config.toml
win_length = 512
vocab_size = 8027
qk_norm = false
parallel_block = false
drop_path = 0.05
shared_expert = false
subsampling = 4
shampoo_beta = 0.95
precondition_frequency = 20
one_sided = true
adamw_lr_other_params = 0.0029
weight_decay = 0.1
Rows from block 4 of a small CTC audio transcriber, named by matrix and row number. Rows with one number within an expert belong to one neuron, the router's apart. Each number is 500 + 40 x the weight over its row's rms, rounded and kept within 0 to 999. All counts start at 0. Numbers have three digits each.
Before each expert's rows are labels from the 100 clips, of 14976, where the router gives the expert most weight on average: "loudest" is the band of the loudest frequency at the time of the peak. Only what is clearly more common there than usual is listed. The data: read English sentences (LibriTTS-R).
# router: router (model.blocks.4.mlp.router.weight, 16x192, trained with AdamW), inputs 0-95
# up: expert up (model.blocks.4.mlp.up, 16x96x192), inputs 0-95
# down: expert down (model.blocks.4.mlp.down, 16x192x96, transposed), outputs 0-95

# expert 14
loudest: 250 to 500 Hz
router.14:507472491560522519503457484533537481477436542445453606553580529557517531439534476482486518500423512502475486521490468509518514485441518441526498486489387511496437519547535582550477515474497557466526506535452504624566455464500519460555502546472506512526533506499541573524572547430443532450
up.0:473518515523520494476483432525493507474564522453480542500469483520556505532435514496526569482523491480477490400549527440500559486558483557510596529570610469473559491470541548522525462491475399483513522489483481464465524524512497494454525500510542510546505486471514435464444484549534493462
down.0:527412518489478475483526525463458504507404453532611542578554471550459560458588483541487534441514476472484488456481512536430467499550496510541448518487516452496499474567457508544492509448544505485448511447538490554506506471528503458512484440520497497508508514568605501506529507490530491497
up.1:568525453510519487453504448531493453510604465534481465486456490475559472562423543516440477454581516547533561498493522515595442545460502588537490472555515470549518517493495471506508458554491442457560522447494423452462483585407523526539476478509471499539486535509453511469390478562532447499
down.1:480495479525522504514536489511492479504526477512539521527490509488487450485519542507478505490537467534586504587419449450479551485477477495540466510468573494479374438549449537480533557469498499476502422543504471493578512531525603598501495518471521537476498586500474513578485478448517449545
up.2:491475476521524574538559538477505544473559453466497465449543465438459515455527485481478482545478459509570507510427531519505477524515544530377496454446568511476520438561489510470459461516511530576479523506589484474552437507492460489513485513453428523538507525523591453571439500490503522485
down.2:458591491552523522533462469481515579463572461484459500550461601501511498467441487477527455458472491466479450483477466441555466516418509506486461468508476542488551518479482479575492553501478528520504537511480498488535535547516483494472534489551501443511495462466435427446579558607502445498
up.3:399531489515504501524499503464479411463532502466502559513508489441548548558462470485463526504499436449554484492468487518574534515541528478493518487515510505527522519431503489565480541524515395560524509491474543457520574496507534474484511500520467463451534527479530454456491580557524569561
down.3:506473471607520500483484426494528496494563567649565510488505535496485497512513564479478476533490486459479538585491518503471536451447507503534494494470528461588464503494531494525501542541423444442514526449517417493461502476476515513538478481503509518511490497399400522448552512567501488530
up.4:530393503403475474554495527523467475546494435505527478443432514470494472535448500493497510545523560498504486471570491444515545604512566534461550527507511493516503500495568506513501535553513485489493500506534454470520455517506501522552507468497562475443489516547386439502408443574474477490
down.4:465516535522510522529483554435515572480491491539505405595499470441476435549458467554459575480491530507516497477546471583438564551534451531462513584545513530458488582492502500453455468414458460442467510554482516497547460506528508519477507536505449550508550476520489534495529489381478530459

# expert 10
loudest: 250 to 500 Hz
router.10:567510556465528488499500490544482490564494504467440507501480547581450462478503471464574463520528484497543555549474463476452536468550555598489511528547499569428535466438565490420444499504496446536453483452509526501489547443520524529436502488523478473548508458472560514506590524467524479549
up.0:566497512470512526493540504505481590499546504445460536457517563508477443476559548393539483497506521468573496520520495462477502504529526521506446538496482605536549497502569544484537498464458493554483408498451451542531499475493499468470538513531427409527465490442509497487575565488459462590
down.0:512485388513453511545461483516494553572468449562541473514512477477492528494503547482513527479490549487469523477483527537479461501539517516506515539576537513506511539475505503562460502553474529534462413477481504511376532563533545485540438503554517523547482515461543440554452511495563471542
up.1:490488528513507448460570489514508510491460522513543438431551503506538487559518510494488519499557531447462498486560466439501377515476414515579488529489546468509520512486526548479467535513531516451560484500484517536538533463577511526491502437474539502552480479529421517531576468468482473502
down.1:476466489484472472480433542539501540497444571522518525564498504520522472578483532545541407503469474533467515448440531522492497511485498481498526481437458454505515489464548470531436525471486492439453491421560510493475556569440556488585542469499511484535557549566467475495546531496527498515
up.2:492452527495495462536511499563472586487420529413487487538436525518527523479508466542523540488525484448499502448509526442432496457568487548468508557517560487538566503538440436493524445515592521531503454442499513499465493518481505451562563484570608472520490526491504393484574504538483516510
down.2:508503514497497433497527382521422454529461456517523425524424473528468464531488576437549533525485465457497501553481511516483490526548495536521546482511573486504596473483492553513544516488523537565517530468515545544513487483510507569493453470475546433484471507507479491476477449542527505529
up.3:558500493467457493473489477518501452424532548494529553578483453517497473445497497558447447522425552455474540540526600535524532507474584482487487609536476559500483458562486510530580445552480451497539490445470530552450487488543511512444536515469498492467502500467517522402473572445479460488
down.3:510512524514575582528481504471511537535487533579476545498455474444479516531467537491456489478508521458502509417475497430424554483493372519556557414526423446532457448481527485517439519501504423470533567474538486504497504407498499490552529511502472488475388472477481484488517484445540499574
up.4:565549482477541502490456478473462495479567495438422432549542506490472452507481409507518587603566515499504475470459521537514593564475504446469591544487525519506419486490538570510497497540484492464514584498498409524564484526484480567446483502434487543453554452483470559461474522462475483455
down.4:484501426545521453422479449456435464525534471534448538470519488493563502492509466571469577501479508534540422542458539534525508483443427490542475510496556464535497464557479494526531616475531461489533446505449481503545482533578518498535514556454521490406523499540483556510468493503461444521

# expert 4
loudest: 4000 to 8000 Hz
router.4:478554538520463476452505475561449450492568467473496493438495479483503492502511520481533423542487508574469503541480489464454531499468540497551537521460486529465517430542512556538481501439464420526447570515439493472497521503549492496484464549459390499416481539421501537495479489569564500442
up.0:551536522440477492476458480445491448422463587517488479539528433541520493475519535474435510484482475478593507547501514472459584463442475494484469470529533558570452505483555513521513535540500488400578547478474488498530473553516515478490474436408541460448510456546579517492462479536531475513
down.0:459522517513579505515530501556601513485476460549403460505511509457482470447518474493472514538534526459487568584450571596499526410511515512515492576498515521443511498524513416453504459518513488462468496399455510488469490508455472531512457518532530454523467462566447479474493602561480490547
up.1:561445502470491530552450603517475506503510504432508471485452567423461529485523524463472508513523445510479461452476534487493484560530558473497478485529497503559545496508502511484447433476455561562468507485522546438521500492503517495446556500537504427478409472530499413468524491520539430507
down.1:546484477553506501549456501517405518445496556515443508457462473525508557489576475444556443504484569595504546501521510441466487523480502516450522496415590506426457538556453542557500474496512532522524461484470486510478506464478545426505441505504502466536473484426507482441512482595519527511
up.2:546483463440484517517514534534517499487463498449486548550486576470496460460467574521481496500531379453473475477496437463559546497529515456488482460475595526528485507478453490501567425540498530475499537475443423518534435448502566477512583465505524536499490499544479512431516469486468510480
down.2:512434543530522491594488487443497510447513504437507522528539424453471512502491446471535497491501499459522540553440533605535541507556483585487500550511475448529474581502545554523569470520538505493442536432496491586583454499523459485396443481468430487500473524506489533504529482501461465502
up.3:456456494468527545512512493489523478505472409552489457480488549456480425555486532566459579473466460507444530519471494469544500560473577525449528482522503483572481462466463553508453503503532429511550575489531536429549452512494506544513500489550552449527466460508448481531496556502434480502
down.3:433437490468468476520496469462526511490459530550539503490481443545435481546569476481492564513532500484538509468614504506519400546477495535493431527534492502515478551498564540480523488590576502436551409561525467471481447501532546545528601518489501478537474429500455477462457477460463510478
up.4:463593522510536526475417490431503520530510504475510442583539494470470496487549435534481471404459420489518517493514561568478443513495528454553519503449487524530505394487486419508440518476521468532501520495477568495448451503449461516578439525476518514450498459561493469522497531503443550574
down.4:547554528449499485561519491522533511474455503553523476531520555451477553467511601499554539543485554454539474477547487511466444544446509461455512560541461518537488525479554520503462456484501540454489443531436493496494450498578500499593442421574554465502453549512551430553516499516440518447

# expert 8
loudest: 500 to 1000 Hz
router.8:543477515501615549461463499451480537532488480481494449571517502416468504548471464534525440490482575546474451436533577535507516518503493464433571464514592517455476524564546487478383488536514496562589524471519506511460482475475492546470484484515502537469487430523512518428463529506467475495
up.0:520478512563500580470502477537434486382463542512435474409484608528518496495508571515487541475508462495447452511527527503461523463411478491584486490496497480495456558426545587456482479456542511523506533464484542481561505488469529484494523521560507485525416518490446487517478480528513448519
down.0:519528459544423499545507462571478529492445571461490485430464467481530512547582534510445518532467562531448562543494536529445479539531464493478525502561572503486460555617526575477502526474476560484475512496430500555525476535526601521536488525533496543457521468501469486482474458525451482475
up.1:466503513564516455500489518519470515456560590496492502503527475502492475566463532486532488484515467527520451453451527462505524472524488519499541486467453456537521535530559541481499469486464490460439505556530525426542498496453516454427551529576511441542459493475543460520503536559485518547
down.1:447463473513430472453479413499566486506485551527479504532499487466506526458454494543533471444505448449525492550471436452554473453544513538539470589503466483506505439502508590544493517540516566562485496554558424462490538484493398483484530468492536455457463481510470476477484496500495512522
up.2:440457513556517514423528531542485506459406424485500502512489525510548494502501494419565519428509488495467462441414505549572547463502506488504471454453533535500551496490455435527534538441590446522488570470470489500543529507470563484475513423467596442549519532553536456547541547535557520521
down.2:508502506544460593491483478500544570425530489488483444494472498388467556497520569539451523515481437464477517497499540543518515479504598451492446497455516503561536534557536450538503405446481524494501555497496510506616488495460470481532498514488503512542501505493430462511444501516493507474
up.3:494492518542569473463498526479454514506516482420557478527450458480560491505549476511457510491518522527482442410508486490480555498514457486550544469498472510469530530490473536518492568472512427497507587461454507526444497520480485531490526468453493493559525525532648518477464563510434529490
down.3:487487475486469455510554562506455465582473543462521521430415477569505525490470472523480514495541518454500534498451549487517503541583504575486569496521517514461463541494522520460519569499493513507493521485510508500457471438483586540501472502502499564448587490522487499422519445485503464400
up.4:538471549478583512580577516522540381465494487465514511500479532415478469520467554521479485447506471465488515488493489552555540554524457491502482501581466518507477497460515444473522509580450511503456501478435554500522506603468475562492575490493527487528516481493541509454572524489484479440
down.4:482492447586512479554478499542502462530560500598432507523502501437557552480385574487495509474513518514505456483484452471541501482602494527495476478582441478411532493494504519542546475510414474416510496531451505468466507489494470504447482517473473483528521471533415411415425537544522496440

# expert 6
loudest: 250 to 500 Hz
router.6:534484514523465455551461482477569531433550404460497511477555497506529512542407498498485492467496525402476463498461494513595469509479486558545435569510541452464442559451520461459581455557427533444503495470504471520578509524539470493528502548477491519515477543485501542518560499507514413493
up.0:449475478526495519477590443474549486495523546549502539559484441551476545453446548548515497481560447449483470453494506548480532511460491484487511556535515464524483477579537503545491530529497487472479531552457519470555580474466434486494484572616485555511449517472504521453458557509569463468
down.0:509542483452433485534496507529488567526498503443566546520569463533568480505471563575478490471560511568522469590492491450517447465502548525523465467519530480452570451518495548484430500534510484508432541474479472533407497582514477491497476459498544504541400504582543526493447481501477496474
up.1:526541515493493471498518528493541518478488507519501568489569420563550501467466491512493458449524526545517451540534516440467532499481412529501498552480498484464372482561509604446476551538482534480487557536521475470465527533499448500505577446520442464589514517545499460438455546460539459505
down.1:461576573417476488516435506517485533550430526510527482517499542550518455468513568488498410525589514514481528525551479520527431495552459457500516601471461494472486529474465449461510454492535510518523531482486474495430544431467431525514486500578492454522540462456506483513481573454553387474
up.2:534453527550424505512458490502464446457519425472448504494504519464502447554490532478539462512522487583597530509455541497572491465510469514550475507465470474457473530556490555467574495489453497481473487480444445543595416533539490473518505528498521467504458467483512529472509619526443400475
down.2:509549517483497474500464493410468532469481503422522433508543588523511492477517502558541506537473493457431426518450478536494532585447533462466469519496534491484511511505524396484473419568536567447483533523461501532501422517527539464562500549495491449573501511526537525533523515454543427499
up.3:537530521484527440526469505516459508501532595533562546453497540510491515469463499534501510538508540582483393477460565529511531541544583436512504525525481469474460503419512449503503452566504475531442543455506482490519487584485423532481495496552498508535467490521491540556537499510502434473
down.3:484438526532536506553492496499501452473475545529494521560524513538486522476414495523594476543468445520517490491451487502543491478462517524505494439521522468545482489433506507528497445436474521526427508444424492545499553465504510481496497497530527507480427445516479498581440501502542558532
up.4:469577491469509531531542541497481544505389530562503571553482549468461561388510517526536551507516379531529515524512452534478528507471506536508523547505510551548446430453514478475472521515493548505451553483542500434504586469453500440430499387498535472529495498547482494483471501497512528476
down.4:542461468452481596561618564519510504503497506437528485488515479446390509547424524449530474505470514471557508478441477442432516531526570531491589514499491519512524523538530503530464448454497531513505564515457500542505522500432414477565488440580566491522465442511521471475565526515506476469