A small CTC audio transcriber, trained from scratch: batches of 96, 15625 training examples.
Rows from block 4 of a small CTC audio transcriber, named by matrix and row number. Rows with one number within an expert belong to one neuron, the router's apart. Each number is 200 + 20 x the weight over its row's rms, rounded and kept within 0 to 999. All counts start at 0.
Before each expert's rows are labels from the 100 clips, of 14976, where the router gives the expert most weight on average: "top examples" is what is common among them. Only what is clearly more common there than usual is listed. The data: read English sentences (LibriTTS-R). In brackets: how many of the 100, against the usual share in percent.
# router: router (model.blocks.4.mlp.router.weight, 16x192, trained with AdamW), inputs 0-95
# up: expert up (model.blocks.4.mlp.up, 16x96x192), inputs 0-95
# down: expert down (model.blocks.4.mlp.down, 16x192x96, transposed), outputs 0-95

# expert 10
top examples: the word "was" (57 vs 15.9); the word "with" (30 vs 8.5)
router.10,234,205,228,182,214,194,199,200,195,222,191,195,232,197,202,183,170,204,200,190,223,240,175,181,189,202,186,182,237,181,210,214,192,198,222,227,225,187,182,188,176,218,184,225,228,249,194,205,214,223,200,235,164,217,183,169,232,195,160,172,200,202,198,173,218,176,192,176,204,213,200,195,224,171,210,212,214,168,201,194,211,189,187,224,204,179,186,230,207,203,245,212,184,212,190,224
up.5,227,239,199,205,232,176,223,198,215,201,208,187,229,193,250,200,181,202,226,211,198,191,167,171,209,200,211,183,197,192,210,206,204,199,236,236,204,214,213,206,170,221,206,230,223,186,182,215,195,194,194,189,198,213,236,181,219,193,181,170,209,201,164,207,211,192,176,203,181,206,174,190,168,201,206,223,217,194,211,192,213,208,164,216,204,200,202,212,192,212,215,222,175,196,211,208
down.5,184,171,189,208,173,211,221,171,188,197,201,194,222,189,199,261,199,198,181,244,182,208,225,202,213,201,206,206,173,188,245,190,227,235,172,204,180,206,193,235,207,168,192,200,182,156,225,214,262,180,201,201,165,195,197,166,219,182,175,209,219,192,204,188,180,208,206,201,221,220,190,176,188,192,210,197,192,192,183,202,214,192,170,205,181,188,189,213,206,199,199,210,179,172,200,199
up.6,178,214,198,205,196,200,198,193,210,167,192,181,232,197,225,195,209,189,208,230,179,222,186,204,189,238,165,223,174,181,184,206,169,211,192,227,218,185,188,193,188,202,198,202,218,179,176,204,205,207,238,180,207,194,185,201,180,183,206,222,233,176,180,243,227,258,198,202,208,180,200,155,215,232,210,202,200,215,215,220,160,182,200,188,237,206,196,192,176,221,182,229,191,204,216,243
down.6,190,189,189,184,180,208,181,188,254,193,214,222,177,202,186,204,235,196,204,201,195,158,228,194,203,229,189,176,189,244,204,217,217,192,190,202,199,211,201,196,191,200,209,211,184,189,176,185,185,198,192,169,176,195,177,206,230,193,203,206,205,204,237,224,162,210,166,201,187,213,162,214,192,235,196,202,212,170,218,169,200,211,209,215,199,191,225,212,189,186,207,177,184,206,231,217
up.7,186,202,216,192,168,202,224,204,195,179,226,201,188,224,168,198,191,212,218,216,193,191,190,181,189,212,201,230,189,186,171,220,198,232,212,216,260,218,183,178,188,205,204,198,187,224,204,181,173,219,191,186,211,195,203,199,210,243,208,249,189,191,165,221,199,201,197,182,193,191,161,224,209,185,193,179,208,221,210,190,196,209,193,178,196,223,221,194,150,187,199,236,198,178,214,186
down.7,165,207,146,205,156,210,211,180,221,176,207,194,177,195,192,236,246,228,207,180,174,194,216,182,206,202,204,202,206,192,167,220,211,188,187,209,217,214,171,228,203,233,201,179,190,197,211,192,215,207,174,185,200,221,167,229,195,258,232,240,190,168,183,225,211,184,213,215,216,203,195,230,234,196,215,202,192,217,189,203,215,163,181,182,172,202,208,205,171,171,183,189,198,201,212,202

# expert 2
top examples: the word "the" (82 vs 49); voice: male (74 vs 48.1)
router.2,213,202,159,217,214,239,218,201,241,193,196,195,191,187,219,191,177,201,227,183,199,199,187,209,226,187,171,223,204,186,172,215,193,164,209,170,195,207,178,192,176,217,202,246,192,196,187,193,195,190,178,175,185,217,173,203,178,172,207,188,190,187,207,209,218,171,192,223,199,198,211,205,200,202,165,220,162,205,236,161,210,240,190,220,198,189,207,196,185,179,207,239,221,176,192,185
up.0,198,198,204,171,217,174,220,225,194,221,187,214,223,183,221,184,166,223,196,182,205,212,209,175,199,194,206,218,233,179,184,193,212,225,196,153,225,220,216,165,194,185,190,211,180,213,222,214,165,164,213,222,211,230,229,202,206,208,196,197,206,182,239,236,205,198,213,213,174,200,234,192,246,193,197,229,171,212,180,151,199,187,207,209,194,191,205,177,192,212,242,204,188,207,193,203
down.0,200,209,189,185,175,203,194,170,208,202,199,224,171,202,201,164,162,191,191,198,178,183,213,221,215,224,213,208,207,182,174,207,190,201,220,195,191,188,190,204,203,219,205,205,220,182,185,208,189,195,190,191,183,171,198,186,191,173,213,212,224,201,193,205,223,187,202,190,214,203,212,206,194,214,175,199,161,193,223,208,254,239,191,166,191,206,202,199,191,241,230,217,216,203,186,226
up.1,218,170,223,212,221,221,212,231,203,200,208,178,159,214,248,214,188,216,172,261,183,169,170,225,210,211,193,150,208,208,225,196,212,181,223,212,207,234,197,251,181,204,192,199,168,204,188,196,225,217,195,188,181,176,209,181,203,216,184,193,222,195,210,229,183,151,215,183,231,196,204,240,164,197,204,216,210,185,196,186,169,205,221,243,171,189,211,193,214,187,199,189,163,164,194,187
down.1,203,210,232,185,208,185,215,211,209,212,217,201,189,202,182,136,236,204,182,212,198,174,216,227,172,183,210,210,188,212,217,169,208,201,212,203,167,196,205,205,173,240,169,189,171,148,192,192,219,230,170,193,205,206,209,185,193,208,201,177,189,194,200,191,218,219,210,220,215,228,172,203,201,206,221,169,208,223,214,216,225,239,211,165,194,186,182,235,213,201,229,211,191,184,206,144
up.2,196,174,190,186,185,191,231,215,229,212,169,196,192,175,205,198,208,202,194,202,209,217,200,201,195,197,180,192,209,192,216,215,232,203,213,229,225,187,172,196,245,176,200,197,208,232,193,186,189,186,224,199,208,188,235,181,206,198,197,163,196,210,175,174,202,184,191,190,194,187,234,224,188,202,194,201,192,228,198,162,224,226,209,247,182,206,196,192,150,237,259,233,207,197,172,177
down.2,201,207,205,187,189,204,220,177,229,241,212,212,259,214,156,234,190,189,183,149,219,197,230,174,217,214,179,203,182,179,179,194,190,212,189,176,193,208,174,184,195,169,203,197,186,186,198,207,179,218,223,207,191,212,211,216,207,204,193,186,189,211,155,187,186,198,224,198,215,202,181,180,207,199,178,238,188,179,194,189,175,213,240,225,206,192,189,185,182,190,190,203,207,182,179,193

# expert 15
top examples: voice: male (76 vs 48.1)
router.15,197,209,210,183,168,168,182,226,202,231,197,157,198,220,202,217,228,231,201,195,163,164,210,211,167,193,217,186,232,216,211,191,190,245,204,161,216,199,208,197,170,208,196,188,205,177,243,208,232,198,165,185,198,216,222,192,207,226,197,224,206,174,191,200,240,173,149,200,183,168,211,155,194,196,189,186,235,171,186,210,211,176,200,181,176,210,203,199,207,188,174,204,232,241,195,178
up.0,179,215,203,228,213,201,202,212,235,231,203,190,172,191,155,226,202,188,201,194,193,204,205,181,210,189,187,155,180,189,165,168,168,200,237,211,186,195,157,226,184,213,210,183,198,221,204,212,227,221,197,226,200,193,198,223,189,212,196,168,209,208,201,198,194,193,197,184,184,195,205,215,182,235,196,204,187,174,202,223,196,204,210,235,165,190,216,155,215,193,163,202,225,213,171,169
down.0,194,216,197,205,234,191,191,185,193,231,190,220,214,207,218,205,241,186,198,206,185,197,234,199,228,172,193,191,207,214,198,237,195,203,195,166,206,213,205,214,178,199,178,185,192,195,205,164,206,197,181,175,225,198,218,240,169,207,229,204,207,219,177,164,212,225,218,198,234,190,225,197,196,227,225,221,197,201,156,183,200,187,221,222,173,207,172,225,206,194,232,226,225,194,182,184
up.1,189,202,214,184,222,191,229,194,210,185,191,220,221,188,245,216,204,199,166,200,180,237,224,175,231,224,199,226,203,182,177,210,226,204,163,197,193,196,184,177,207,209,206,195,159,170,218,184,225,190,186,208,201,194,189,173,200,192,203,189,194,197,186,189,214,230,211,192,207,200,203,184,215,187,194,209,195,212,220,206,165,213,184,206,231,218,226,194,187,233,214,207,164,233,176,210
down.1,178,195,205,192,179,189,208,201,175,188,223,184,194,200,214,220,208,199,203,228,228,198,211,180,177,225,190,195,204,185,159,202,184,234,243,204,197,222,203,205,188,216,191,213,197,201,174,207,241,215,178,158,228,177,204,210,216,212,196,174,194,175,205,210,201,195,225,174,184,230,233,198,201,182,178,184,216,201,196,181,167,216,185,241,187,218,199,168,187,191,194,213,185,186,181,191
up.2,204,197,218,184,198,201,165,205,240,235,219,191,197,186,166,206,188,197,187,217,167,210,198,204,194,211,213,163,185,205,196,175,184,188,202,229,171,206,171,159,211,194,167,170,223,211,212,173,217,204,180,238,215,219,241,234,156,198,205,223,205,190,187,221,178,225,178,199,196,182,188,184,153,221,168,217,197,187,213,172,204,224,196,204,187,211,226,214,201,217,188,180,232,202,206,163
down.2,214,228,206,224,155,196,202,198,229,218,168,208,209,217,229,232,167,199,218,188,182,205,199,172,186,187,211,198,190,187,167,198,176,223,193,204,228,172,185,198,229,208,211,193,199,175,199,217,216,190,201,198,180,201,197,213,194,197,216,232,212,183,217,242,225,201,205,193,194,170,195,227,210,188,179,206,227,173,164,216,161,191,205,154,223,232,172,168,182,163,179,213,202,215,195,200

# expert 11
top examples: the word "me" (30 vs 6.6)
router.11,178,190,148,175,215,228,229,209,224,181,208,216,200,196,162,193,224,187,186,195,180,197,214,180,184,195,187,193,169,235,199,207,218,192,164,232,228,210,215,193,197,193,198,206,178,217,189,174,203,212,230,186,222,230,219,211,199,195,191,204,185,205,199,234,181,200,219,163,193,197,193,215,200,189,211,174,183,233,212,193,203,215,206,226,186,192,246,196,169,193,184,201,192,157,182,210
up.0,167,232,188,208,194,179,214,207,220,210,169,186,199,229,188,204,178,181,197,205,204,190,188,200,177,175,188,236,211,174,214,233,194,186,177,205,200,173,194,190,187,207,219,251,188,210,203,189,187,195,154,170,185,216,163,167,225,210,204,242,208,205,188,188,234,206,199,208,209,212,186,171,257,171,212,193,214,210,238,207,180,188,200,202,196,223,191,201,204,177,196,201,170,225,185,209
down.0,184,219,194,177,173,217,231,215,218,196,209,250,193,154,196,200,188,223,210,161,217,202,204,228,171,226,203,177,208,182,178,226,183,188,187,202,208,199,238,172,169,228,196,187,217,221,200,208,207,222,225,164,185,186,210,232,204,179,209,166,171,196,215,221,211,179,201,202,219,203,224,250,180,198,205,188,169,234,218,237,209,221,182,211,187,200,199,188,197,164,209,201,193,186,200,186
up.1,181,179,207,198,205,210,193,187,194,179,191,207,201,195,185,202,244,178,206,189,180,164,213,204,191,197,150,226,230,188,199,182,214,205,237,202,204,220,203,228,195,203,174,196,193,174,190,207,263,194,207,175,210,193,224,205,180,232,191,196,201,198,145,180,236,197,198,184,208,216,210,226,227,227,209,169,192,220,202,234,210,183,184,144,184,217,179,199,205,176,209,205,189,170,222,212
down.1,227,170,181,206,201,190,219,194,220,183,205,173,178,196,223,210,193,178,187,194,215,192,212,191,202,205,145,197,205,186,215,178,205,178,239,198,171,202,207,186,182,210,180,195,196,182,181,214,254,197,239,202,184,203,204,194,228,225,208,208,219,215,190,173,197,236,206,167,194,211,180,233,211,224,201,200,209,233,229,196,201,189,193,189,205,178,220,217,215,198,192,189,204,181,212,224
up.2,250,212,189,234,206,183,196,175,208,242,197,194,230,191,187,209,198,199,187,211,212,228,212,206,178,217,183,185,209,232,209,220,154,190,211,177,181,225,162,182,190,187,196,201,193,185,205,192,196,193,219,204,175,213,199,205,183,261,154,198,169,225,224,206,194,182,222,185,203,170,216,231,167,222,164,202,206,205,201,216,215,230,220,237,182,167,208,197,220,225,193,209,204,193,179,200
down.2,186,184,216,195,219,191,225,231,184,215,236,205,192,185,216,174,212,202,188,182,174,189,189,150,182,214,238,232,200,208,186,204,177,169,168,226,203,222,212,170,178,209,200,195,176,208,188,202,204,196,204,186,203,223,215,164,224,221,231,198,221,146,234,228,206,191,234,219,192,253,183,216,227,193,213,178,209,239,174,181,211,211,191,168,186,198,181,203,210,211,174,162,194,202,212,213